config = dict(
    model='multi-label image tagger',
    dataset='photos of plants and fungi (iNaturalist)',
    crop_scale_min=1,
    translate=0.12,
    arch='convnext_v2',
    isotropic=False,
    activation='gelu',
    mlp_ratio=4,
    widths=[48, 96, 192],
    init='torch_default',
    optimizer='normuon',
    momentum=0.95,
    nesterov=True,
    steps=10500,
    weight_decay=0.04,
)
Rows from block 2 of a small multi-label image tagger, named by matrix and row number. Rows with one number belong to one neuron. Each number is 128 + 32 x the weight over its row's rms, rounded and kept within 0 to 255. All counts start at 0.
After each neuron's rows are labels from the 100 images, of 14976, where the neuron reaches its highest value: "patch colour" is the nearest of a few named colours to the mean colour under the peak. Only what is clearly more common there than usual is listed. The data: photos of plants and fungi (iNaturalist).
# fc1: MLP up (model.blocks.2.mlp.fc1.weight, 384x96), inputs 0-95
# fc2: MLP down (model.blocks.2.mlp.fc2.weight, 96x384, transposed), outputs 0-95

fc1.239 [ 97 138 110  50 123 113 119 126 188 140 123  83 180 103 103 178 124 176 134 115 123  85 124 103 177 110 112 143 141 140 137 150 102  89 148 144 170 142 131 173 145 126  98 176 120 167 138  99 116 117  93 102 135  91 114 109 119 169  16  84 150 141 169 147 160 119  80 127 109 195 162 112 127 136 143 135 149 106 152 122 106  88 210 121 132 155 100  59 145 124 110  97 109 111 146 192]
fc2.239 [123 172 145  82 135 140 147 133 155 101  96 109  65  89  96 112 165  74 178 115 146 177   9 146 139 144 132 136 169 119 160 116  69  93 114  93 142 117 129 164 137 140 125 140  60 140  45  81 109 159 141 166 118  85 153 105 121 114 106 121 101 127 139  91  99  78 154 144 179 115 120 148 129 149 117  86 179 152 102 146 145 125  95 121  75 107 131 130 133 165 149 153 103 139  96  81]
patch colour: black

fc1.240 [139 215 159  86 119 120 174 125 130 125 135 169 122 187 147 157 166  63 112 186 131  76 153 154 143 118 100 137 116 117  81 130 141  58 169 133 121 136 118 114 169  97 120  89 117 101 110  95 132  72 121 112 144 127 117 109  88 143 108 216 166 158  76  67 124 170 155  95 138 114 144 105 146 149 151 101 128 169 123 131 139 106 116  92 155  72 173 132  90 103 138 183 128  74 153 154]
fc2.240 [115 118 127 115 131 146 127 125 172 128 201 150 117 118 196 120 100 145 166 102 127 151 121  88 101  70 139 116 103 118 178 130 108 200 117 148 104 149 153 125 134 174 121  97  84 139 118 122 118 149 176 177 113 102 103 110 124 159 154 127  93 168 133  96 130 118 130  84 176  60 136 116 153 132 121 178 154  87 136 158 129 131 177 173 200 135 175 110 148 175  25 144 151 115 189 105]
patch colour: white

fc1.165 [ 81  65 113 105  79 160  99 192 110 128 124 184 183 152 155 143 164 123 169 100 106 137 107 102 114 176 120 126 106 112 172 175  92 120  96 178 144 124 121 162 108 113  81 110 154 101 105 121 140 104  99 103 110  98 118  92 121 174 127 159 162 121 121 160 168 136 112 188 152 142 152 140 130 106 179  87 124  61 130 199  81 128  91  80 113 153 139  83  66 135 102 156 144 141 135 194]
fc2.165 [184 158 138 116 122 127 149 131  91 141 187 131 117 123 161  45 160 157 102 133 250 141 144 197 101 162  94 146  96 146  85 107 109  78 131 163 149 143 166 173  96 152 157 116  79 148 116 134 104 103 150 134 189 101 106 135 125 114 163 108 157 101 133 138 177 179 162 134 111 108 117 159 180 147 154 157 100 112 106 138 162 111 104  75 169 140 139 176 140 122 144 139 124 141 175 152]
patch colour: black

fc1.16 [150  98  69 167 122  83 144 200 121 122 139 167 161 138 102 123 203 112 126 150 131 124 154 137 128 116  89 108 121  98 131 201 117 122 114 117 125 138 136 111 155 137 106 134 118  89  70 127  92  91 205  97  90 146 128  96  75  97  99  93 101 149  84 101  98 151  92 142 138 172 101 196 148 116 151 158 184 174 136 124 152  96  71 137 111 164 114 120 115  65 189 138 172 151  96 143]
fc2.16 [155 144 162 108 178 156  88 108 140 115 156 164 131 217 127 105 135 150 119 148 176 216 112 126 104 166 104 131  78 133 118 150 101 143 111  97 183 123 160 149 104  99 203 105 116 121 128 147 161 141 158  82 206 141 121 152  78  88 145 161 145 125  73  96 131 110 126 143 139 115  80 210 130 108 102  76 131 119 113  94 196  87 126 105 120 140 140 124 116 127 123 145 167 117 164  99]
patch colour: black

fc1.230 [129 154  71 156 116  93 115 105  94 162 184 147 144 106 171 100  90 124 124 154 105 135 148 183 131 163 192 120  82 112 208 138 168 138  60 131 140 122 153 139 145 156 107 128 130 151 202 138 148  82 152 145 131 119  88 115 125 114 130  80 146 121  68 110 156 134  55 102 151 183 158 107 125 116 110  36 120 127 129 110 105 106 186 138 119 118 121 123 169 130 156 135 111 140  82 192]
fc2.230 [101 144 123 119 173  77 117 102 142  91 120 107 147 160  86  96 111 149  82 151 111 117 106 109 117 179  86 183 118 113  23 166 157 149 126 187 167 193 126 178 144 137 105 179 113 102 111 151 148 102 111 153 162 105 137 187 134 151 138 152 133 174 143  82 142 125 134 139 133  99 166  95 158 120 119  50 131  74 129 125 114 141 180 123 156  58 133 117 158 162 112 105 106  95 155  87]
patch colour: black

fc1.238 [115 134 108  99 118 128 172 134 115 147 148 118  98 130  91 123 122 110 173 112 165 131  55 105  89 123 195 125 109 102 131 154 133 141 180 138 159 204  46  46 124 102 112 121 148 135 144 207 147  98  85 123 142 128 131 133  88 147  89  87  71 164 148  66 190 132 108  95 156 115 144 131 160 134 154 106  97 107 112 178 134 171 193 134 156 145  99 130 132 120 127  80  87 138 106 138]
fc2.238 [129 123 107 136 120  67 117 146 164 113 110  72 133 168 153 106  51 105 109 131 122 141 104 148 133 176 168 162 116 142 197 117 142 136 124 153 168 120 139 199 121 167 147 127  72 113  86  89 168 137 149 185 111 121 163 120 177 111 137  75 142 113 181 170 139 184 212 151 137 133 124 134 176 101 131 160 110 134 190 148  89 144 170 118 171 133 113 129 149  85 168 100 142 145 148  76]
patch colour: black

fc1.201 [118 189 119  96 139 198 171 126 222  73 129 161 110 121 123 173 160 121 127 146 134 163 121 132  46  95 118 140 105 162 135  72 198 133 138  97 145 130 109 125  60 135 120 117 129  80 166 101 128 128 123 151  87 133 167 145 116 150 113 117  93  75 125  74  80 113  87 125  90 129 126 140 140 175 114 124 118  98  93 114 117 126 159 116  77  67 175 150 159 175 156 113 158 100 159 116]
fc2.201 [140 113 130 148 128  70 152 119 137 143 105 172 136 110 122 114 136 111 122 123 128 146 146 136 182 129 115 191 138 119 135 101 154  69 135  90 126 139 144 135 131 143 169  36 252 144  35 102 127 149 139  64 147 119 114  95 152 167 136 100 159 143 143  91  80 131 130 125 149 163 169  56  95  98  97 136 157 135 115 140 135 124 130 140 102 147 134  93  77  96 119  96 145 182 160  99]
patch colour: white

fc1.364 [109 149 169 116 107 142 110  86  87 103  94 164 144 135 132 187 163 107 121 162 128 162  92 117 132 161 119 149 102 190 249 125 124 106 121 189 162 149 105 155 126  77 154 121 127 119 151 114 166 126 152 143 128  96 123  93  57 130 131 126 153 145  26 118 132 153 188  67 120 128 149 150  76 167 126 101 109 113 140 152 112 127 115 130 139 112  97 142 158 143 174  84  87 111 100 158]
fc2.364 [187 116 130 118 140  92 134 141 126 136 172 131 122 138  82 177 140 106 153 103  74 105 192 144 141 200 142  93 110 125 154 193 119  49 120 149 108 100 152 125 172 110 147  79 138 140 198 185 122  40 144 140 155 119 132 135 121 119 117 114 110 161 165 100 183 156 127 132 121 142  87 111 116  94  95  59 135 134 163 102 123 121 108 135  71 106 105 144 102 133 158 168  54 121 117 146]
patch colour: white

fc1.82 [100  98 144  97  97 177 154 129 103  85 142 203 128  98 175 131 106 155 132  87 100 143 117 118  92 121  95 204 106 166 114 145 209 108 105 188 123 144 120 127 143 146 134 143 127  97 140 109 155  91 118 175 122  96  90 176 100  84 141  70 138 153 152  58 149 137 169 124  95 127  98 199 110 188 120 141 130 167 150 128 117 147 156 126 106  52 153 128 185 145 163 132 125  98 142 104]
fc2.82 [119 151 128 108 154  98 135 133 135 111 106 155 108 137 159 204  86 163 119 122  18 110 119 114 137  90 140 140  81 109 126 143 164 102 108 125 113 132 121 182 143 126 141  60 171 154 158 148 159 143 174 136 108 111 111 102  93 152 102 120 115  85 145 145 120 187 124 111  50 120 162 109 110 134 163 109 120 145 151 105 180 146 130 136  88 134 165  93  85  81 154  21 138 142 120 185]
patch colour: white

fc1.80 [ 55 111 121  98 102 161 107 125 132 206  98 142 137 134 150 101  94 101 128 186 136 157 141 127 127 113 105  91 102 159 166  10 159 174 125  76 119 137 109 189 125 174 134 122 148 153 110 125 177 114 126 137 110 131 160  70 131 131 132  74 155  77  66 131 117 148 137  19 106 107 134 149 166 133 147 100 139 104 124 156 148 129 128 131 119 108 100 138 146 126 167  83 123 114 133 106]
fc2.80 [162 141  95  61 110 155 150  43 165  94 121  71 131 134 100 162 102 138 157 124 106 146 114 117 109 158 158 138  91 124 157 165 154  42  90 126 157  80 112 159 136 102 121 120 168 126  73  66 112 115 144 127 202 126 120 140 114 142  68 121 208 137 135 117 147 110 110 181 163 155 134  86 146 106  98  97 122 127 133 164  87 110 160 142  92 121 136 100 184 100 133 124  88 156 174 153]
patch colour: black

fc1.104 [122  95  99 142 133 126 125 154 116 127 145  60 159 124  95 141 136 117 156 155 132  97 131 117 152 161 122 168 174 175  84 150 127 169 126 140 149 175  72 110  56 135 145 159 179 136  98 145 160 132 191 145 149  74 163  80 116 178 118 139 124  97 109 129  77  71  69 110 157 153 108 175 117  88 160 133 102  99 124  93 134  63  99 110 106 119  70  71  92 129  90 137 139 200 119 152]
fc2.104 [163 139  86 159  89 107 155 125 162 133 108 134  75 131  93 137 159 140 153 178 166 110 120 151 146 170 168 103 134 105 173 118 153  41 132 140 124 155 129 126 118  89 111 163  81 146 121 147  58 146 148 127 136 182 109 106  94 160 132 180 168 129  61 120 129 147 102  99 177 113 114 191 134  91 149  88 109 173 141  98 121  95 128  54  96 129 114 142  59 142 128 179 125 150 142  59]
patch colour: black

fc1.142 [112  86 106 200 130 181  89  87 114 139 144 127 197 125 129 159 114 133  77 114 103 106 125 150  91 146 112  86 134 160 119 124 144  82 167 127 149 131  86 183 203 131  79 145 156 122 108 186 141  94 141 141 104 129  85 142  85 152  96  85 115  89 138 100 137  92  76 136 189 166 134 124 106 125 146  65 112 148  79 129 103  25 191 124 114 123 128 142 123 162 134 128 120 116 132 144]
fc2.142 [ 94 182 135 139 136 100 128 148 126  97 125 135 132 134 126 111 125 119 140 150 151 110 117 173  92 119 116 173 110 143  90 123  75  97  93 146 216 166 152 179 163  68 146 155  97 135 104 115 108 166 115 166 164 115  95 163 113 162 170  78 107 127 112  94 108 141 120 184 194  86 153 155  62 130 179  96 110  66  52 141  96 110 159 173 132 139 115 127 136 151 117 162 192 150 167 123]
patch colour: black

fc1.360 [105 109  81 121 163 112 122 137  61 103  98 177 140 171 138  56 149  96 131 159 129 141 114 154 115 118 155 121  90  92 157 205 173  22 144 113 133 138 106 104 111 140 133 134 124  93 157 172 130 125 110 134 109 124 110 175 134 105 119 113 125 162 124  94 138 111 140 155 149 151  97 118 122 137 167  76 100 161 152 145  42  71  93 124 136 172 158  82 134  61 134 157  62 148 115 145]
fc2.360 [191 120 121 146 136  71 189 124 123 105 110 134 144 147 113  84 135 133 164 165 193 180 100 169 135 172 165 148 109  99 139 129 138 124 175 144 131 130 141 114 146 102  86 132 117  99  72 149 111  84 102 127  89 103 139  92 129 127 173  59 119 125 135 168 187  96 152 220  76 137 102 156 109 151 158 151  98 115  67 121  96 130 118 118 157 136 110 156 136  85 167  64 116 125 194 111]
patch colour: black