config = dict(
    arch='convnext_v2',
    model='multi-label image tagger',
    dataset='photos of plants and fungi (iNaturalist)',
    train_examples=45211,
    image_size=96,
    grayscale=True,
    crop_scale_min=1,
    horizontal_flip=True,
    translate=0.12,
    cutout=0.25,
    isotropic=False,
    norm='layernorm',
    activation='gelu',
    mlp_ratio=4,
    layer_scale_init=0.1,
    inner_norm=False,
    patch_size=[6, 6],
    depths=[2, 4, 4],
    widths=[48, 96, 192],
    kernel_size=5,
    num_labels=68,
    init='torch_default',
    residual_init='zero_last',
    optimizer='normuon',
    muon_scale='original',
    lr=0.012,
    momentum=0.95,
    nesterov=True,
    orthogonalizer='newton_schulz_5',
    adamw_lr_other_params=0.0014,
    grad_clip=0.5,
    steps=10500,
    batch_size=64,
    epochs=14.9,
    lr_schedule='cosine',
    final_lr_fraction=0,
    warmup_steps=310,
    weight_decay=0.04,
    adamw_weight_decay_other_params=0.01,
)
Rows from block 2 of a small multi-label image tagger, named by matrix and row number. Rows with one number belong to one neuron. Each number is 128 + 32 x the weight over its row's rms, rounded and kept within 0 to 255. All counts start at 0.
Before each neuron's rows are labels from the 100 images, of 14976, where the neuron reaches its highest value: "peak at" is the part of the image that holds the peak. Only what is clearly more common there than usual is listed. The data: photos of plants and fungi (iNaturalist). In brackets: how many of the 100, against the usual share in percent.
# fc1: MLP up (model.blocks.2.mlp.fc1.weight, 384x96), inputs 0-95
# fc2: MLP down (model.blocks.2.mlp.fc2.weight, 96x384, transposed), outputs 0-95

peak at: bottom right (44 vs 14.1)
fc1.349 [ 91 170 182 132  91  93 141 153 106 106 119  88 130 121 204 108 105 110  68 141 163  65 107 118 149 161  96 117 147 173  85 153 122 178 172 138 123 125 198  67 132  76  81 109  82 134 106 175  99 183 113 126 117 150  92 130 145 130 144  95 120 141  87 151 121 159 162 157 113 114  55 153 127  75 137  96 161 128 136 142 201 136 124 117 139 116 143 105  86 151 168 141 123 108  82  99]
fc2.349 [ 81 126 135 132 148 145 159 181 143 114 119  64 124 186 125  67 116 120 117 175 104 118 165  56  58 157 136  83 120 129  82 171  93 195 150  69 151 153 106 137  90 113 120 137 148 157 169  72  96 143 141  98  89 145 108 141 125  80 105  95 127 152 184 131 128 154 111 105  93  99 158 155 109 101  85 121 165 126 142 155  79 115 127  79  55 134 118 103 153 118 108 100 129 152 117 182]

peak at: top right (41 vs 14.1)
fc1.138 [144  72 166  86 206 154 132 106 113 144 153 165 131 158 106 171 134 142 178 108 156 141 153 144 158  89 151 137 120 136 174 129 134 124 190 137 152 106 103 100 102 176 117 145 102 110 173 126 104 138 146 106  50 200  93 100 191 108 176 115  86 145 166 109 182  92 134  80 114  76  66 132  82 140 177 146 115 130 120 124  95  90  89 142  98 112 119 112 130 121 146 139 168 178 110 157]
fc2.138 [107 189 138 131  94 122 142 110 131 118 163  99 134 141 117 167 151  88 176 180 176 195 124 103 119 119  73  82 141 114 107 126 118 135 138  79 102 160 115 149  99  80 122 104  89 167 160  56 112 142 139 118  63 157 138 122 105  40  89 134 140 111 121 138  76  64 127 171 161 134 135 126 131 157 129 132 137 127 125 142 147 130  54 112 123 131 170 143 115 117  96 163 174 135 226 117]

peak at: bottom right (32 vs 14.1)
fc1.203 [123 157  62  68 124 124 107 107 100  81  74 136 138  56 149 132 148  63 124 136 152 131  97 205 117 131 117 142 194 103 126 112 143 160 114 211 115 117 113 117  64 107 124 120 103 111 141  97 163 130 194 161 152  99 138 111 117 107 102 132 155  91 118  82  80 116 183  90 168 121 109 119 154 133  60 137 156 107 150 132 133 152  77 101 186 162 132  99 115 149 119 105  80 137 116 147]
fc2.203 [165 162 164 134 111 135 146 120 157 108 150  93 177 161 153  90  75 131 126 113 105 152 205 112 175 147 143 106 117 148 167  94 116 104 156 145 185 136 132  71  98 168 151 136 136 174 124 138 143 126  83 104  95 125  84 119 129  84 102 127 142 131  82 134 161 132 158 135 148  90 121  92 141 142  55 118 173 200 134  77 136 130 119 158 169 155  59  70 194 121 166 179  93 101 127 154]

peak at: bottom right (36 vs 14.1)
fc1.171 [118  59 121 205 141 110 103  70 133 128 145 153 123 143  99 117 108 120 163 188  80 169 168 121 145 114 192 102 171 144 122 106 178  72 142 139 161 123  93  85 136  91 118 112  42 135 107 112 155 116 136 112 150 136 106  98 106 103 162 149  68 162  92 152 111  91 125 119 185 139  92 169 103 152 122  82 135 181 168  98 140 143 106  94  69 150 144 141 113 107 183 133 127 181 122 130]
fc2.171 [ 99 132  94 146 175 115 126 121 127 117 150 100 103 118  51 120 107 107 178 206 174 110 149 148 196 111 141 145  74 126 141 113 159 122 133 135 166 137 126 187 209 137 118 131 140  61 141 144 161  84 111 143 149 183 151 155  99 108  90 105 115  91 143  86 135 100 129  87  88 130 129 155 126  76 167 105  63 101  83 115 150 148  56  94 117 117 112 170 156 148 118 170 139 106 159 109]

peak at: bottom left (41 vs 14.1)
fc1.2 [ 99 111 159 129  87  81 124 119  78 126 137 156 105 100 125 117 169  89 114 141 179 114  38 144 130 154 104 132 176 145  97 143 158 153 106 138  91 128 150  48 179  45 144 126 143 126 120  89 108 121 105 190 140 122 118  69 128 106 218 127 117 162 106 159 134 171 141  93 136 191 148 154 162 158 110 137 128 162 140 151 136 132  98 100 164 130 134 131 124  51 177 130 166 144 129 121]
fc2.2 [126 135 168 160 125 147 132 176 145 145 141 106 110 198 140  85 111 121  70 179 105 143 117 105 110 119 197 111  39 114 124 105 111 146 179 128 138 103 195 124 172 142 127  91 152 154  99 100 156 115  47 157  77 109 177 165 112 138  71 168 115 158 129 183 142 146 109 104 111 132 117 131  97  76 141 118 130 106 166 133 156 122 162  90  76 184 136 135 118 132 163 153  94 112 163 169]

peak at: top right (51 vs 14.1)
fc1.91 [140 120 136 117 126 120  64 163 144 127  71 148 140 191  97 137 129 146 125  79 163  82  92 127 135  87 119  98 199 111 220 147 108 146 174  85 199  86  97 130 108  97 172 140 135 104 104 127 152 137 145  91 163 150  78 104 162 116 124 157 122 128 123 143 115 151 117  95 183 134 114 199 114 139 122 121 138 147 139  79 182  88 139 137 152 107  86 104 100 150 127  58 129 104 185 155]
fc2.91 [134 129 117 109 131 115 155 120 114 127 232  70 152 135 123 128 129 161 203 140 140 116  93 171 120 197 125 121 156 139 146 112  98 153 168 114  95 120 177 125 176 109 127 113 160 145 188 112  97 133 162 114 135 182 109  99 118 119 140  93 170  90 159 138 144 139 126 128 179 152  38 134  58 160 140 118  71 122 144  60 110 140 105 106 163 154  99 133 115 158 132 102 139  55 126 160]

peak at: bottom right (36 vs 14.1)
fc1.213 [139 146 115 149 128  97 125 123 104 102 113 104 166 142 123 164  94 180 117 124 176 120  80  83 146 126 126 108 153 116 185 164 106 139 190 121 116 155 172 103 134 121 118 120  42  88 104 160 157  82  81 159 122 122 122 119 146 130 176 132  55 106 155  93 160 105 138 125 127 118 116 116 189 108 149  27 153 186 140 160  84 106 174  88 139 163 160 105 115 141 174 117 115  58 150 139]
fc2.213 [107 152 188  91 162 130 114  98 143  86  92 126 133 144 106  91 115  66 143 154 176 121 138 189  80 159 106 125 140  97 127 145 123 134 111  89 182 171 176 130 116 187 165 143 136 109 136 108  97 146 193  82 171 209 150  94 227 149 146  79 136  86 154 105 128 106 115  85 120 113 149 130 125 153 171  90 105 146 191 112 117  98 148 120 128 151 134 166 108 148 114 167 148 145 145 137]

peak at: top right (38 vs 14.1)
fc1.254 [140 204 142 117  61 115 122 132 143 108 111  73 149 158  59 140 125  91 193  71  90 131  93 127 114 108 102 148 125 131 105 138 112 133 170 148 111 183 175 133 139  96 145 113  81 134 156 121 173  82  76 122  50 134 132 132 103 139  85  91 153 193 150 143 112 162  82 105 132 123 144 132 151 116 144 141 154  92 218 108  98 127 131 157 202 143 134 143 110  91 132  97 113 160 145 124]
fc2.254 [ 72 152  81 167 107 123 118 126 134  95 150 117  77 118 109 140 125  96 109 158 133 127  88  78 105  87 119 164 167 155 148  83 126 204 114 163 178 134  92 134  64 125 122 128 169 135 100 154 118 112 117 202 150  99 144 151 162 162 130 133 110 167 111 129 130  66 127  91 164 149 169 160 182 138 182  89 119 183 169 203  86 132 107 162 105 122 128 117 146  97 128 125 117 155 204 120]

peak at: top right (33 vs 14.1)
fc1.279 [132  95 135 144  81 168 142 112 148 129 136 177 178 111 165 165 158  95 122  89 175 170 174 146 172  81 105 104 112  75 102 117 112 134 203 106 130 113 112 118  97 193 163  92  90 107 102 116 148 218 198  70  76 131 109 144 166 122 133 107 112 152 136  84 192 117 117 127  90 159 116 186 150 164 136 114 118 142 125 106 104 167 109 126 159 136 129 110 110 130 121  89 138 127  98 181]
fc2.279 [110 159 157 130 153  84 112 119 121 107 112 125 176 185 133 138 215 120 162 120 104 134  96  93  97 130 149 147 126 131 133  78 160 106 143  68 107 147 159 162 101 128 121 157 152 152 114 111 147 145 207 112  79 113 156  77  43 135 148 150 131  93 128 127 145 117 128 143  86 146  62  93  94 121 162 163 147 134 136  62  87 178  77 102 146  77 161 129 155 185 133 134 148  91 182 137]

peak at: bottom left (39 vs 14.1)
fc1.133 [117 102 120 124 121 102 103 140 182 158 135 175 104  62 196 165 135 154 116 137 144 118 115 120 133 117 133 179  95  84 194 148 156 113 154 170 117 132 192  96 125 157 114 154  92 171 119 117 177 111 149 130  98 157 124 135 124 124 113 138 148 145  51 168 153 120  95 130 103 200 163 134 133 106  71 115 115  83 180  88 132 138 157 152 139 101  58 137 145  98  70  97 195 167  90 126]
fc2.133 [148 120 135 137 124 154 163 130 124 111 104 112 153  70 128 141 160 114 130  89 145 162 116 140 150 138 181 198 113 115 106 136 121 127 140  85 167 138 191 135 124 142  70 163 172 168 120 171 158 106 150 149 113  97 172 189 107 135 138 160 191 120 130  28 168 122 171  74 157 109 139  86 167 152 137 130 124 186 131 163  62 147  84 118  99 153  88 104 199  93 118 148 115 136 113 121]

peak at: bottom left (40 vs 14.1)
fc1.209 [110 106 145  79 116 159 120 197  87 157 114 197  41 124 133 163 138 179  78 141  73 119  96 163 147 111 130 121 112 140 126  95 149 127  84 143 157  74 152  76 148 140 100 167 126 171  72 133 193 122 189 114 128 167 158  96 157 113 124 131 102 124 148 154 123 128 167 127 148 105 133 169 140 139 157 125 117 138 118  80 101 132 185 129 200 146  98 164 123 167 147 134 134  97  63  98]
fc2.209 [147 115 149 125 110 118  62 143 141 119  80 111 141 124 100 126  90  98 100 133 117 117 105 122 117 125 132  77 132 158  95 114 175 156 129 163 105 145 187 205  89  43 157 160 116 117 120 115 141 185 163 165 155  77 146 151 106  69 136  91 147 149  88 123 174  88 160 149  92 119 160 135 148 192 156 125  94 155 171  61 118 157 147 150 117 116 154 141 127 180 105 170 103 178 176 170]

peak at: bottom right (53 vs 14.1)
fc1.371 [167 149 123 118 120  75 138 111 138 144 123  85 171 130  81 141 103 109 112 120 115 158 140 141  98  87 135  66 165 141 152  74 134 157 172  78 154 113 164  74 162 124 121  75  87 111 158 184 143  67 112 115 169 189 131 105 163 157 107 111 125 119 108 152  96  79  99 153 117 150 105 133 213 119 154 108 122 107 135 169  94 124 148 167 187 197 107 120 112 128 112 183  62 128 157 107]
fc2.371 [159 104 147 133 138 103 103 122 126 130  65 163 150 115 148 195 133  88 102 158 100 157 179 161 184 124 102 140 120 143 149 134 180 165  98 122 126 155  79 111  94 196 165 101  86 101 148 135 125 157 163 123 105 138 148 130 163 171 108  95 154 130 102  81 181 115 134 139  88 165 175 155 116 160 131  91 203 153 108  34 131 158 137 130 108  93 157 112 106  90 150 128 133 153 131 211]

peak at: bottom right (38 vs 14.1)
fc1.35 [115 104 176 186 119 126 145 124 123 136 136  91 120  77 105  97  94 126 189 108 192 142 138 135 188 142 147 154 146  70 129 112 155  92 153 159 151 105  87 120 148 121 156 123  84  87 153 130 179 170  99 133 149 162 148  60 121 100  85  88  94 155 142 112  99 123 175  84 124 130  56 121 113 117  93 107 141 123 164 149 112  81  12 131 161  85 137 115 140 123 118 160 152 168 137 142]
fc2.35 [103 168 132 160 106 111 178 163 170 115  97 119 133  95 182 166 106 105 133 151 144 164 137 156 174 121 143  98 102 109 122 111 135  45  77 133  79 129 144 136  96 144  88 154 149 112 130 137  81  92 118 134 110 160  81 129 169  26 154 156 138 172 110 179 127 101 101 135 159 129 118 104 156 107 145  67 134 112 173 153 119 168  93 126 138 138 143 157  80 183 170 166  70 178 159 141]

peak at: bottom right (42 vs 14.1)
fc1.59 [154 137 128 111 159 140 128 105 149 149 108  79 135 149 100 120  61 139 119 116 124 160 117 125 173 118 100 116 113 142 112 133 111 143 120 149 124 197 116 182  82 127 147  84 160  88 228 141 230 142  91  76 117 131 147 118  85 105 156  71 125  95 160 142 140  66 126 125 143 150 124 143 117  96 133 125 149 147 116 214 110 155  83 132 127 122 109 155 131 206 132 162 193 127 138 105]
fc2.59 [160  82  54 141 116  49  86 160 108 122  92 170 130 146  61 173 127 117 204 156 126  64 137 104 115 152 115 123 102 114 146 113  97 130  84 104 101  89 173 154 117 173 161 127  75 113 114 147 111 135 169 152 122 102 119 121 134 166 163 142  86 133 134 178 121 101 125 112 163 141 140 122 113 104 140  61 146 130 139 161 124 125 167 146 187 189 135 146 116 137 152 109  98 183 202 149]